A small multi-label audio tagger, trained from scratch.
Model: 10.2M parameters, log mel input, arch wavenet, norm batchnorm, depths [14], widths [320].
Data: trained on single notes of musical instruments (NSynth), 184686 training examples, 1.0 epochs.
Rows from block 4, named by matrix and row number. Rows with one number belong to one channel. Each number is 128 + 32 x the weight over the matrix's rms, rounded and kept within 0 to 255. All counts start at 0.
# filt: filter width-3 conv, dilation 16 (model.blocks.4.filt.weight, 320x320x3), inputs 228-246, a 3 kernel for each
# gate: gate width-3 conv, dilation 16 (model.blocks.4.gate.weight, 320x320x3), inputs 228-246, a 3 kernel for each
filt.173 [143 138 100 147  67 116 130  99 154  48 168 102 107 120 225 107 149 138 102 135 164 178 115 153  49 132 127  97 167 133 161 172 165 154 127 126 147 107 124  84 106 103 130  74  37 156 201 131  91 136 164  92 155 108 169 157 114]
filt.174 [145 189 144  99 127 106 108 137 172 153 110  67  91 119 142 140 100 136 179 148 108  92 119 132 168 125 136 109 152 144 101 183 124 158 114 142 110 129 152 120 117  94 171 129 113  79  85 146  58 150  87 117  84 188 152 112  81]
filt.175 [151 127 131 128 104 145 136 102 122 110  77 104  55  65 136 156 138 123 112 153 164 128  54  88  88 132 136 137 154 132 124  73 122 131 159 207 134 145 122 128 136  76 116 121 114 123 114 176 110  99 107 117 140 115 156 127 143]
filt.176 [152  78 149 141  99 154 131 153 142 119 127 102 188 138 123 106 111 147 119 132 173 145 112 140 133  81 157 103 127 135 156 104 134 123 145 158 164  79  87 139 180  97 181 114 182 139 143 143 119 128 143 105 113  81 176 131 142]
filt.177 [ 94 110 176 143  63 157 107 180 130 142 157 143  89 205 138  88 139 114  77 212 144 138 141  93 120 114 144 150 107 172 131 155  82 155 174 109  95  93 110 141 163 162 108  97 131 112 197 162 159 162 186 158  91 138  94 156 171]
filt.178 [147 150 124 136 120 120 148  66  89  98 103 100 145 113 137 152 157  70 166 146 178 143 127 159 148 121 134  79 138 157 126 174 159 198 109 123 139 111 125 101  76 127  66  45 114 102 160 147 113  92  95 106 101 136 109 149 136]
filt.179 [ 97 126 210 189 152 107 116  86 106 153 130 162 106 124 115 119 145  82 136 116 137 120 120  65 105 134 116  94 181 149 149 140 155  71 121  93 130  97  64 103 138 163 131 143 141 136 137  99  94 105 119 113 115 148  93 141  71]
filt.180 [194 159 193  93  51 115 121  96 143 113 119 173 101 116 127 113 134 148 143 175 145 123 147 110 162 141 112 155 162 165 142  79 169 130 147 125 134 102 138  77 103 143 106  74 108 118 128 105 107  61  68 120 167 161  89 103 144]
filt.181 [107  90 128 116 164 159 149 122  62 145 144 140 147  88 118 112  96 150 161 168 142 166 195 152  90  28 105 102 132 122 123 124 101 134 183 104 142 142 163 157  94 116 158 131 128 111 141  72 121 136 171 112 114 196  97  83  88]
filt.182 [152 132 125 119 157 152 134 111 151 140 104 118 139  78 129 158 135 114 123 117 135 100 121  78 114 140 181  91  66  92 136 130 159  93 175 156 159 100 162  94 114 139 126  59 132 126 156 120 209 153 190  99 109 127 117  65 125]
filt.183 [110 105 147 148 137  88 132 135 115 135 142 180  86 130 161 166 144 129 168 130 138 103 138 140  87  95 121 143 132 180 121 151 146 162  31 116 139 110 108 133 133 108  89 100 125 168 114  53 148 182 149 102 104  84 122 113 102]
filt.184 [110 191 146  99 154 148 141 187 147 141 161 124  94 208 145  63 158  74 101 138  98 163 122 151 143 147 186 142 186 134 114 126 135  56  77 127 157 166 163 117 140 107 120 154 130 114 133 106 181 151 149 158 153 113 192 147  86]
filt.185 [163 162 105 184  99 147 129  87 130 132  90 123 112  96 148 144 130  97 116  98  59 126 133 154 108  52 102 109 136 145 103 170 162 148 108 212 122 126 151 166 147  79 106 150 110 139 155 167 118  94 123 140 109 131 125 207 138]
filt.186 [119 121 141  84 114 148 123 144 144 164  95 126  70 195  80 131 152  65 141 142 114 149 169 168 108 122 120 144 152 185 112 140 145 127 133 173 160 133 131 100 106 172 166 106 110 149 112 104 145 159 160 172 167 152 146 165 152]
filt.187 [136 161 131  95 129 125 161 172 184  73  89 103 142 164 101 143  69  93 173 141 103  98  80 113 148  55  83 123 133 179 149 179 151  91  85 109 156 122 129 105 143 105 118 135 134 112 140 165 157 129 130  97  70 106 135 142 167]
filt.188 [145  67 152 169 112 158  83  97 125 143 146 123 106  78  88 142 127 143 170  88 111 135  98 109 152 102 117 147 114 137  93 112 170  99 253 159 176 130 103 201 100 168 166 121 160 115  86 140 138 106 108  76  89 113 116 132 150]
filt.189 [136 148 101 111 106  84  83 122 134  57 100  79 135 175 169 147 182 133 116 132 139 108 134 118 209 156 132 156 112 112 117 129 117 175 142 179 168 165 117 153 143  74 127 147 129  93 124 109 149 161 130 180  84 148  89 154 153]
filt.190 [122 170 181 102 159 118  91 131 143  88 135 132 113 211 145 126 172 122 148 133 139  91 102  73 119 101 125 128  92 183 105 126 124 174 153 114 165 181 139 110  89 139 102 109 117 120  93 141 145 182 142 132  98 170 124 154 114]
filt.191 [106  93  64 153 126 116 190 151 139 190 118 106 177  85  86 164  88 133 162 168 116 163 124 166 139  87  99  64 148 100 148 119  87  99 116  99 128 152 162 152 161  90  99 146 102 115 155 114 119 107  70 136 133 132  93 109 113]
filt.192 [ 83 128  90 142  83 154 116 125 116 121 130  87 134 121 152 162  80 127 100  76 153 179 211 156 122 158 110 127 125 130 126 176 166 125 168 110 131 111 129 132 141 154 118 150 152 135 195 113 110 193 121 101  89 132 157 115 137]
filt.193 [142 186 158 139 155 179  97 141 166 120 156 114 154 155 126 188 145 131 144  81 134 110 122 124 166  89 127 129 114 134 167 145 111 106 144 133 110 108  95 197 168 124 192 159 139 114 182 111 125 196 160  71 148 136 130 120 143]
filt.194 [ 70 101 161 134  87  94 156 145 129  75 106 135  91 139 147 196  90  78  87 139 165 121 112 127 114 114 130 150 112 118 124 105 114 184 174  61  97 134 127 121 146 114 150 131 146 125 100 169 189 135 141 103  52 119 152 124 168]
filt.195 [182 117  90  94 137 151 125 122 118 143 136 129 108  96 109  86  67  91 138 117 118 155 129 127  70  98  90 141 128 196 198 126 155 106 105 114 114 124 106 114 100 120 121  94 135 104 163 150 176  92  73 137 154 113 122 146 117]
filt.196 [145  96 115 143 120 149 142 139 131 124  76 166 194  92 161 123  75 141 155  89 125 121  90  96 111 139 129 184 163 110 130 106 137  79 132  85 120  78 131 166 117 129 179 121 168 110 174 163 136 134 130 154 119 132 134  74 184]
filt.197 [115 131 110  77 127 117  83  61  79 145 121 136 101 152 128 132 206 138 112 138 119 123 137 104 120 153 131 162  85 139 122 180 150  83 134 166 145 145  81 116 185 145  96 158 175 133 181 142 160 110 123  63 120 190 118 117 148]
filt.198 [140 169 129  90 145 127 137 122 115 143  91 148  79 116 129 130  82 117 145 113 146 101 133  42 129 116 161 179 200 111 100 154 154 127 142 146  94 152 126 143 125 156  69 125 107  14 151  95  55 135 165 123  98 166 129  96  98]
filt.199 [106 143 149 124 141  99 145 145  98  95 129 112 195 165 107 117 126 100 135 190 117 155 124 107 152  88 126  88 117 116 131 164 139  32 137 122 172 168 116  82 131 123 110 115 108 116  92 139  91 125  99 164 146  67  52 102  93]
filt.200 [137 131 139 133 129 116  84 131 131 158 132 151 115 138  86 139 108 125 167 131 111 109 136  82 121 137 155 180 218  92 146 140 149 135  83 115 137 137  65 194 187 126 163 145 156 143 132 121 150  47 153  65 113 113 121  83 126]
filt.201 [100  89 131 124  84 122 167  90 125 104 113 150 187 111 177  77 154 108  93 158 139 126 157 132 140 138 115 108  94  97 116 127 135 142 153 160 121 191  83 115 127 143 148  86 139  94 134 144 156 115 102 128  70 137 122 124 133]
filt.202 [159  93 156  97 119 161 136  97  86 136  65 140 174  88  77 173 114  93  96 106 121  95 174 163 153 144 141 107  88  98 148  77  92 155 160  97 121 130 129 100 146 179 151 104 138 140 170 115 114 152  93 144 207 132 150 132 169]
filt.203 [111 207 135  68  82  86 126  96 129 118 115 101 149 125 170 171 114  97 107 144 125 129 122 109 156 118 128 119  57 147 109 184 173 164 127  97 125 127 130  91  98  77 112 117 147 163 195  87 100 130  16  86 157 223 116 103 140]
filt.204 [141 143 143 131 123 150 133  80 136 127 147  99 144 115 132  75 113 142 116 122 127 149 103  90  78 103 135 118 161 195 126  73 145  85 123 145 101  62 145 159 133 144 134  80 125 103 124 174  97 111 168 139 131 170 116 155 115]
filt.205 [177  97 114 162 134 156 130 141 168 136 135 110 125 164  71 114 166 135 148 104  92  98  42 124 148 151 156  93 127 119 119 177 104 114 134  77 138 144 146 120 112 105  71  65  94 141 187 191 199 105 116 101 117 125 126 141 129]
filt.206 [127 142 145 163 180  63 159 122 149 147 136 128  70 176  71 120 136 163 112 164 124 129  99 140 154  91 112 128 122 132 107 113  64 141 107 119 136  53 100 118 116 125 101 132  93 115 192 102 169  94 129 121  88 182 136 140 154]
filt.207 [127 158 153 134  99 156  96 160 170  97 120 110 120  99 131 162 131 124 154 131 168 143 125 118 128 121 139  82  94 144 162 130 114  74 133 129 170 154 142  82  96 131 143 146 165 186 194  87 156 131 104 152 136  59 142  99 114]
filt.208 [139 131 165 117 154 149  95 149 103 139 129 105 153 192 135 117 142 163  71 162 192 118 138 179 118 158 106 127 191 129 119 158 141 131 152 140  80  83 130  95 113 169 156 152 148 171 213 122 107 132 148 164 129 148 137 190 107]
filt.209 [135 129 184 141 132 165 144 142 156 121 124 110 180 150 163 117 141 145 111  83 135 129 114 148 178 174 131  91 104  99 146  94 100 171 146  54 108  97 137 140  96 101 126  93 133 138 111  83 129 134 142 144 118 168 174  68 114]
filt.210 [132  75 138 111 105 163 178 137 155 138  81 110 111  87  46 128 163 142 183 126 139 206 102 145 118 159 153 110 110 103  94 146 114  94 155 194 161 154  80 114  71 114  97  82 149 109 177 123 155 148 106 132 104 100  84 121 128]
filt.211 [108 152  78 149 130 135 170 198 124 137 100  72 162 117 193 155  84  71 144 113 116 135 143 160 168 138 141 122 159  70 104  86  82 150  93 126 150 163  80 181 208 108 173 144 105  80 157 119 138 124 144 142  99 114 154  79 134]
filt.212 [143 170 112 111  98 143 142  90 175 135  82 121 119 140 135 151  90  98 181 146 147 147 129 182 147  97  72 175  84 104 137 130 110 114 152 160  92  76  96 105 142  92 135 134 152  91 170  34 209 143 125 152 182 140 122 152 109]
filt.213 [ 92 137 121 161 123 129 162  60  76 135 188  44 172 188 120 189 174 132 123  99 106 160 106 107 156 144 139 155  98  79 115 101 166 110 127 158 178 111 138 104 116  77 136 139 109 171 102 136 134  49 176 101 128 123 115  90 149]
filt.214 [109  95 118 106 119 100 111 103 120 123 136 135 114 205 133 110 137  96 123 158 122 162 153 115 100 137 138  88 137 194 135 128 140 146  59 197 149 211 144  93  52 135 106 172 144  72 134  86 177 120  97  93 130 146  82  56  77]
filt.215 [ 59  91 112 168 105 145  87 116  96 141 163 163 158 125 169 113 126  90 128 113 100 154 137 144 117  96 124 106 112  89 139 134 107  61 130 159 145 160 163 103  73 124 150 135 150 148 161 152 141 138 106  99 112  99 139 128  98]
filt.216 [114 144 144 133 153 212 159 182 154 131 152 136 148 170  96 162 145 117  67  83 145  97 168 119 163 169 111 121 164 168 129 157 134 140 169 152  79 143 116  98 106 104 148 119 109 136 115  58 107 103  94 201 107 119 102  84 142]
filt.217 [116 112 122 156 167 208 118 144 122 185 157 109 172 113 105 128 175 164 123 110 136 163 142 132  94 110 101 147 136 215  87  85 109 179  98 140 135  59  85  72 139 125 150 160 103  72 120 121 187 134 122 102  99  83 128 108  76]
filt.218 [126 170 121  78  82 153 155 127 135 147 132 136 162 142 138 142 103 108 147 140 165 137 133 107 123 123  61  75 101 115 127 140  94 139 133 167 143 152 177 101 131  99 139 179 140  92 146 158 175 121 131 108 112 105 133 172 167]
filt.219 [111  93 126 125 153 118 168 126 145 123 154 174  69 137 142 103  48 123 141 122 113 124 133 115 157  76 120 160 105  99 141 131 142 118 111 128  92 163  90 124 131 149 136 186 180 160 193 101  95 149 171 103 176  41  94  98 116]
filt.220 [115 112 114 150 102 122 173 126  93  83 152 131 140 138 133 173 124 134 128 115 153 111 138 162 101 135 134  73  63 129 161 174 105 176 126 110 156 142 119 152 157 164 142 136 135 186 143 118 137  79 176  97  81  79 160 101 112]
filt.221 [134 183 149 118 130  89  64 133 108 120 116 136  81 135 112 136 142 125 142 128 130 153 148 133 144  95 133 147 100 108 140 117 109 107 147 127 156 108 137 150 126 123 173 122 138 158 134 169 167 109 121  72 120 133 162 100 165]
filt.222 [117  77  94  94 146 126 105 119 129 166 142 137 147 111 185 189 152 166 151 104 127 127  60 162 128 163 118 150 116 149 132 150 141 168 161  95 163 140 175 158 115  67 138 167 109 107 112 176  98 158 139 186 160 120  90 145 118]
filt.223 [141 113 125  60 128 144  66 130  96 181 131 144 145 136  53 113 107 146 126 142 119 129 149 140 194 106 119 123 102 108 130 120 149 152 109 121 122  94 131 163 147 162 127 134 140 171 104  78 181 101  89 143 110  52 145 128 115]
filt.224 [126  93 177 123  94  73 110 100 109 137 119 107 178 156 126 103  92 141 137  91 103 148 130 134  96 103 143 157  72 157  88 133 145 109  74 133 130  78 110 144 102 129  87 120  79  79  64 152 150 134 116 136 162 107 112 148 102]
filt.225 [ 64 121 143 117  95  91 117 103 108 201 140 167 119 168 149 117 132  97 128 184 145 121  96 135  58 103 187 112 139 109 131 147 144 189 134 124 143 114  72 174 209 174 163 157 169 113  90 142  61 123 151 102 156 181 182 164  86]
filt.226 [105  57 117 135 105 107 131 123  75 154 139 179 142 114 117 157 124 148 130  82 134 156 138 105 125  94  89 176 169 110 152  95 138 160  91 115 112 127 101 107  96 150 169 149 155 159 112 131  85 110 129 112 115 124 120 134 146]
filt.227 [114 125 143 124 200 132 100 107 141 158 144 146 137 133 135 146 112 133 124 137 153  83 114 101 131 116 221 119 112 131  48 124  84  72 115 180 158  86 127 129 125 152 112 109 162  82 134 114 210 162 130  55 121 157  66  77  95]
filt.228 [150 163  64 117 150 175 159 120 177 118 100 127 161  82 103 146 109 163 181 152 161 134 132  95 149 145 164 150 101 129 189 144 103 144  27 159 160 116 136 162 170 157 105  93 142 170  87 119 126 167 147 165 169  96 108  41  51]
filt.229 [139  89 127 152 139  97 122 128 161 189 109 154  91 143 151 115 114 185  91 162 125 147 111 134 100 126 112 192 139 105 138 134  90 108 109 136 113  82  65 194 158 134 208  80 121 114 126 127 112 153 129 166  86 167 131 120 139]
filt.230 [130 152 158 113 153 198 107  65  59 159 108  93 109 121 166 162 139  99 116 126 132 149 152 119 118 127 141  71 178 117  95 129 149 133 141 123 147 142  96 101  81 123 133 110 167  85  80 138 127 160 157 102 137 131 136 132  91]
gate.173 [140 141 118 100  98 122 111 144 158 158 142 119 132 204 199  88  90 142 154 140 114  97 113  98 170 169 181  78  68  47 166 124 118 103 168 165  78  86 102 155  85 139 111 140 102 129 124 117 146 150 130 131 126 111 146 155 136]
gate.174 [143 139 137 147 139 175 147 141 124 113 142 132 117 138 171 173 154 172 118  81 169 112 164 131 142  76  47  69 102 107  75 181  99  88 167 144 134 138 153  90 141 144 128 179 129 140 227 121 146 152 183 141 115 111 116 124  85]
gate.175 [114 129 145 125 104 110 157 138  94  74 123 100  99  96 124 183 163 137 104 115 148 171 170 138 127 112 106 138 122 124 103 106 141  99  71 154 144 161 145 161 147 131 133 128  96 105  53  75 187 125 178 101 138  67 103  79 108]
gate.176 [155 146 107 101 124 176 102 123  97 165 185 205  78  44  15 123 146  97 136 180 156 133 125 108 131 112 147 153 157 171 132 149 194 132 134 152 119 122  75 142 154 150 141 160 183 150 141 159 144 141 124 102 114 175 132  76  94]
gate.177 [141 104 109 175  99 100 136 142 147 107 118 177 152 140 125  90 131 156 118 173 138 125 162 117 126 156 133 146 132  70 135  83  95 156 184  96 145 161 182 181 102 143  95  82 130 127 158  85  77 121 143 147 169 157 159  89 137]
gate.178 [180 162 166 142 155 101  76  82  82 130 113 125  94  83  76 115  89 121 151 127 154  79 150 118 110 129 164 116 116 116 175  59  94 134 163 201 133 152 157 121 138  99 165 176 138 139 110  75 148 135 123 100 184 178 139  92 115]
gate.179 [128 122 127 140  61 113 106 146 173 141 152 123 107 165 183 159 150 188 130 144  76  94 105  89 110 130 139 134 166 136 133 149 141 132  84 178  60 131 110 160 126 125 140 165 172 187 161 163  79  97 118 171 161 103 131 182  98]
gate.180 [ 78 148 134 138 209 164 190  97 135  80 131 140 116  62 108 159 125  51 129  93  60 112 147 131 162 110 101  89 100 154 140 169  95 104 163 131 146 146 134 126  88 164 144 130  89 145 161 109 145 132 194  95 144 150 110  94 141]
gate.181 [ 85 164 152  66  91  85 110 143 109 102 129 159 160 125 143 175 148 176 111 152 181 115 119  73 107 105 105 144 191 129 154  92 107  74 104 116 115  94 126 124  79 114  95 101 125  82 130  61 148 184 191 114 143 102 114 138 101]
gate.182 [ 92 130 158 142 125 120 150 148 101 153 105 129 137  97 120 111 130  67 105  93 125 113 191 101  86 103  89  76 131 146 123 131 131 189 127 111 116 121 119  88 104  82 114 107 122 127 118  92  91  99 184 125 125  99 147 148 153]
gate.183 [121 125 138 175  88 126 200 170  88  83 115 136 141  71 178 121 159  97  30 147 112 173 147 122 180 132 178 158 157 224 142 137 121  83 174  81 144 101 113 145 134 146 151  80 137  97 105 168 122 155 101 117  97 141  99 105 180]
gate.184 [116 173 147  70  87 149 150 127 169 139 119 143 146 120 127 117 105 149 109 169  86 192 142  91 123 117 132 191 156 150 121 158 143 146  93 163 114 138  99  63  77  98 146 210 109 156 179 143  96 113  80 165  99  51  88 124 117]
gate.185 [107  87 123  97 119 130  77 157 146 140 110 114 168 132 157 117 178  98 204 138 151 129 126 170 109 151 154 120 108  94 140  87 108  53 214 131 141 154 130 141  99  95 165 147 122 121 105 109 147  75  57 141 107  69 124 116 119]
gate.186 [104 138 113 116 145 146 134 125  77 171 129 145 105  69  82 155 145 178 104 160 136 128  75 113  94 122 150 154 114 113 117 141 162 134 130 140 169 131 104 115 135 142 187 154 179 132 148 150 177 156 122 121  97  99 152  94 106]
gate.187 [130 100 109  87 156 149 144 118 129 101  93  74 116 156 108 166 159 124 117 107 121 131 165  93 183 118 168  36  72 115 102 123 143  97  92 125 141 144 183 124 145 131  81 115  84 162 189 168 116 126 103  88 162 113 108 139 100]
gate.188 [112 154 129  91 106 111 101 103  72 161 189  94 122 175 168 107  90 138 132 130 128 147 198 147 142  97 148  96 136 161 141 191 145 172 142 120 155  81 147 129 132 126 126 126 100 194 167  96 109 131 160 132 150 106 143 111 132]
gate.189 [172  72 107 115 130 127  99  97 146 128 165 143  98 101 166 112 108 122  99 156 116 192 123 151 199  80 103 172  97 134  76  72 113 198  75 124 177 136 180 133 132 125 155  98 123 128 138 118 173  56 157 122 140 151  76 165  80]
gate.190 [130  86 107 120 125 121  96 121  78 101 125 171 121 105  61 114 142 187  56 177  91  95 122 123 106 109 151 115 100  80 129 158 198 132  83 119 112 158 107 136 128  98 145 122 115 115 140 187 118 157  81 148 129 121 127 123 123]
gate.191 [126 151 196 176 166 167  83  99 128 110 140 150 148 102 139 109 114 124  92 174  92 193 170 138 116 144 132 102 127  99 158  56 123 157  92 138 170 130 134 148  63  78 135 158 210 116  86 140  64 145 101  75 108 126  98 115 166]
gate.192 [ 97 157  84 111 101  92 136 138 138 158 192 139 111  80 149 102 145  88 174 121 114 112 147 149 139 151 171 114 213 168 138 131 107 143 113 128 160 144 102 134  95 141 133 146  99 157 114 132 107  51 138 114 130 115 174 160 134]
gate.193 [115  61 147 170 111 126  94 111 103 171 152  86 154 129  99 200 186 141 160  94 108 181  81  75 103  95 150 117  30 170 144 122 127 105 158 170 149 134 142 131 139 156 103  54  94 165 151 113 192 136 135 151 145 121 152 146 170]
gate.194 [163 173 133 142 135 136 138 124 172 155 191  76 147 155 100  98 143 124 145 166 144 119 143 158 127  72 106 138 135 137 124 111 109 104 101 105  88  69 139 150 110  87 165 116 113  91 172 111  83 122 126 152 202 104 144 175 120]
gate.195 [112 135  56 182 232 206 138 128 120 200 114 137 140 167 111 151 104 142 165 138 122 190 179 159  53  90  87  70  86 108 163 141  81 157 141 159  91  85 158  94 133 113  98 101  76 129 171 193 138 129 118  88  82 110  93 109  97]
gate.196 [138  58 124  98 151 137  89 128 175 165 206 136 146 184  87 140 139 179 177 149 138 102 185 114  96 103 105 121 130 124 126  96  91 133  72 182 107 201  92  96  85 138  94  85  96 140  79 132 119 117 139 184 134  89 125 171 144]
gate.197 [114  67 173  81  73  86 126 195 108 142 142 183 147 131 169 137 116 158 129  62 135  69 155  83 150 150  92 161 113 140 142 117  85  91  95 120 116 136 132 102 171 125 148 149 150 183 103 148  91 148  99  99 115 158 133 122  99]
gate.198 [114 174 141  93 188  85 169  65 114 153 142 122 134 129  97 153 166 176 168 158 136 101 127 163 194 109 132 116 156  95 103 128 188  93 142 150  89 110  94  97  87 126 144 193 153  78 152 138 168 170 178 120 108  81 182 168 128]
gate.199 [125 171 144 133 174 118 116  74 157 128 123 105 140 102 123 161  88 123 133 188 103 180 157 105 139 132 107 128 144 110 143 110 197  78 142 153 148 181 156 125 148  58 106 145 163 177 110 112 169 134  87 116 137 139 125 101 118]
gate.200 [ 95  65  64 128  67 147 146 114 119 199 127  91 152  85 128 161 123 137 147 189 166 131 124  82 141 149 114 124 120 143 119 116 148 109 136  73 190 126 153 129 122 166  79 187 187 101 126 144 108 110 197 151  75 135 157  91  83]
gate.201 [106 144 151 114 113 101 143 196  88 123 128 136 149 147 123 144 136 147 130 151  95  90  80 136 155 160 124 125 223 181 144 129 155  78 117 119 187 155 144 151 145 139 132 135 164 127 171  55 164 119 145 157 162 156  60 181 134]
gate.202 [108 117 170 166  95 142 116 131 104 123 151 139 165 124 175 165 167 162 101 118 107 115 137 127 116 102 121  82  85 121 197 212 157  81 119 116 171 162 120 155 157 114 146  99  52 176 128 179 147 126 166 169 162 102  77 100  54]
gate.203 [130 128 164 134 161  70 136  94 139 130 113 141  90 135 128 112  94 165 121 174 146 142 164 126 124  75 161 107 152 205 155 176 147 165  47 113 157  87  84 153 133 161 104  94 130 113 148  61 128 152  93 140 150 115 129 186  79]
gate.204 [100 120 111 129 160  98 105 144 115 164 170 211  93 146  90 179 151 185 168 129 105 137 141  82 201 154 139 104 192  63 186 164 134 112  69  37 130  86 134 145 119 146  98 119 149 122 108 150  90 155 160 156 108  78 141 214 153]
gate.205 [181 154 114 114 178 131  77 149 127 154  59 111 124  47 177 112 130 100 180 117  93  90 116 154  84 123 130 131 165  89 130 142 118 104 178 155 105 217 152 154  68  91 142 149 147 132 161 160 115 139 117 170 124 166 126 193 138]
gate.206 [179 112  84  87 123 164  92 137 202 119  91 137 135 190 140 117 138  71 124 106 142 117 160 127 116 100 110 176  73 173 107  81 127 118 121 140 151 178 161 133 134 142 126  80 143 147 119  70 121 152 123  72 100 121 165  83 141]
gate.207 [149 130 122 122 113 179 138 176 122 127 112 105 149 126 112 157  92 193 132  60 134  99 127  89 102 158 167 115 206  74 120 184  87 106 136 164 126 146 123  86 115  95  97 170 164 151 148 147 170  95 155 139 201 118 140 139 141]
gate.208 [ 69 127 121 153 141 163  86 120 130 112 117 128 133 165 137 143 128 128 128 142 124 150 149 110 109 117 124  75 162 134 126 139 121  96  69 116 138 125 170  94 162 164  96 108  96  71 143  58 168 184 154 106  90 135  99 125  88]
gate.209 [ 95  66 165 195 175 126 132 107 132  76 100 106  91 103 108 206 177 137 110  99 114  85  71 135 109 121 135 152  80 126 147 120  96 163 125 168 139 135 130 141 123 123 200 156 154 142 109  93  99  71 137  94 132 151 108 147 135]
gate.210 [150 105 185 154 129 153 130 108 160 104  97 162 131 151 130 108  98  74 162 162 144  92  93 115 134 172 124 179 140 130 140 110 114 111  83 159 117 155 100 104 193 167 127 102 117 169  59 147 139 109 138  98 143  73 139 154 103]
gate.211 [135 107 137  71 115 142 158 154 175 150 199 171  70  65 129 164 107 165 127  97 108 104 205 199 123 134 108 145  60 137 168  96 105 156  99 140  89   0  87 139 129 171 143 147 128 132 117  71  92 133 168 133 105 130  91 159 101]
gate.212 [132 164 148  85 214 175 107 178 129 117 114 125 175 131 113 119  89 141  68 175 174 136 169 139 128 113  54 165 145 188 149 150 175 141  98 199 120 138 143 131 151 183 132 194 178 108 119 130 151 167 167 120 138 132 139 118 126]
gate.213 [115 136 154 152 112 166 130 123 114 122 169 118 129 168 190 204 154 106  90 107 131 133 123 133 144 175  92 180 148  41  95 135 152 193 100 149 155 125 122  59 126  86 145 149 180  85 141 124 104  81 169 134 133 142  51 133 127]
gate.214 [ 83 122  73 136 107 146 135 160 185 129 146  95 135 130 109 165 116 113 123 137 110 136 155 144 157 137 162 142 126 144 160  67 102 171 206  98 185 117  99 156 154 127  84 110  65 133 154 170 126 165  92 147 144 103 151 123 113]
gate.215 [138 130 133 183  82 130  55 143 124  79 125 134 158 128 180  89 110 115 133 161  93 108 144 117 170 190 130 137 159 151 206  80  87 171 133  65 142  97 127 143 110 125 162 161 170  82 106 105  66 113 143 117 143 116 123 118 142]
gate.216 [124 101  72 132 166  85 110 233 140 162  81 121 105  86 165  89 120 119 138 131 104 108 135 193 118 106  94 160 147 184  82 104 115 146 105 129 132 139 146 148  87 130 138 119 135 111 163  73 192 115 127 188 147 125 116 194 180]
gate.217 [120 115  83  98 122 144 129 114 154 166 109 142 125 176 194 126 130 133 151 128 190 115  60 116 158 183  91 162 163 143  84  82  81 172  71 145  84 109 157  80 127  76  92  66  89 108  89  33 142 162 171  72  77 128 187 140 192]
gate.218 [128 101 156 133 164 116 124 114 131 108 157 127 203 112 115 154  73 123 113 135 149 109 127  78 132 133 128 101  97 155  94 173 138 163  93 103 124 176 111 124 147 149 149 164 177 132 103 116 167 130 130 150 131 130 114 139 136]
gate.219 [118 141 139 130  82 154  66 165 140 138 198  85 144 112  90  99 161  81 114 105 101 136  63 125 159 126 135 157 192 196 141 112 182 130 119 100 151 165 128  98 115 130 162 134 181 130 117 136 161 148 128 130  88 160 172 181 187]
gate.220 [147  88  94 196  80 106 118  72 113 122  58 126 159 189 165 180 145  95 120 106 107 118 123 139  90 107  95 166 168 132 110 142 149 130 192 132 105 121 110 188 115 121  84 105 147 137 166  92 110  95  90 116 116 136 101 107 158]
gate.221 [159  49 128  75 151 110 152 152  95  96 104 130 157 138 127 169 109 135 136 109 123 129 126  69 117 105 128 112 179 121 142 186 156 131  59 127 124 173 145 123  89 142 151 121  79 162  88 112 117  83 136 175 163 121 148 108 107]
gate.222 [107 104  71 133 134 154 118 144 147 111 117 129 172  44  93 136 138 119 177 167  70  96 128 126 204 156  53 104  83  83 140  51 116 162 151 115 110  99 126 181 119 116  90  86 146 128 182 158 202 103  75 128 112 130  94 113 169]
gate.223 [100 147  97  91  72 100 147 112  77 138  92 136 113 142 119 141  70  93 133 119 125 124 139 133 123 138 151 137 118  90 130  98  87 114 123 169  54  95 147 135 160 131 138 149 130 105 101 132 186 132 127 143 158 132 109 126 113]
gate.224 [ 96 109 115 134 102 163  88  60 121 114 103 106 140 114 174 119 106  98 116 138 122  99 125 109 118 129 167 182 167 130 145 102 132 176  79  88 174 176 150 130 186 173 149 151 149 135 105 159 105 142  66 164 143  98 102 168 138]
gate.225 [126 120 186 162 167 101 109  81 137 153 114 158 186 214 153  98 111 113 178 144 139 104 168 156 111 144 109 223 178 148 110 110 136  92 105  55  99 138  96 157 151 112 141 116 102 105 208 123 120 129  89 163 150 151 202 171 161]
gate.226 [168 104 119  83 121  79  97  98 110  98 106  92 146 148 178 104 113  96 152  79 124  93 136 105 125 136 150 193 186 135 154 135 160 130 124 105 149 178 195 141 158 160 148 121 133 137 121  91  79 178 113 147 161 119 100 131  96]
gate.227 [119 116 144 173 154 176 157 111 143 217 122 140 126  90  89 137 129 131 143 184 123  81  91 102 107 140 133 121  91 101 167 127 127 141 155 134 122 220 151 142 114 149 140  83 128 137  99  99  81 156 101 155 142 119 121  76 105]
gate.228 [124 121 185 149 135  83 159 117 130 119 157 150 141  53  82 130 121 106 172 140 135 148 113 141 142 191 142 117  86 136 154 124 156 150 198  94 186 106 110 139 126 171  85  88  93  82 167 143 163 113 161 152 140 132 117  97 139]
gate.229 [127  98 203 161  89 130  92 108  80 119  68 112 163  70  54 130 129 150 107 134 194 161 109 148 112 131 129  91 161  95 138  22  85 112 141 200  90  52  91 119 119 140 142 113  78 146 183 147 154 125  79 115 122 116 133 150 148]
gate.230 [171 162 156 131 121  91  87 206 150 147 112  93 151 111  70 116 134 145 149 106  62 140 137 183 120 160 160  97 109 128 161  85 176 119 141 162 100 103  83  90 141  90 163 102  87 130 111  95  75 105  94 136  98 118 135 147 144]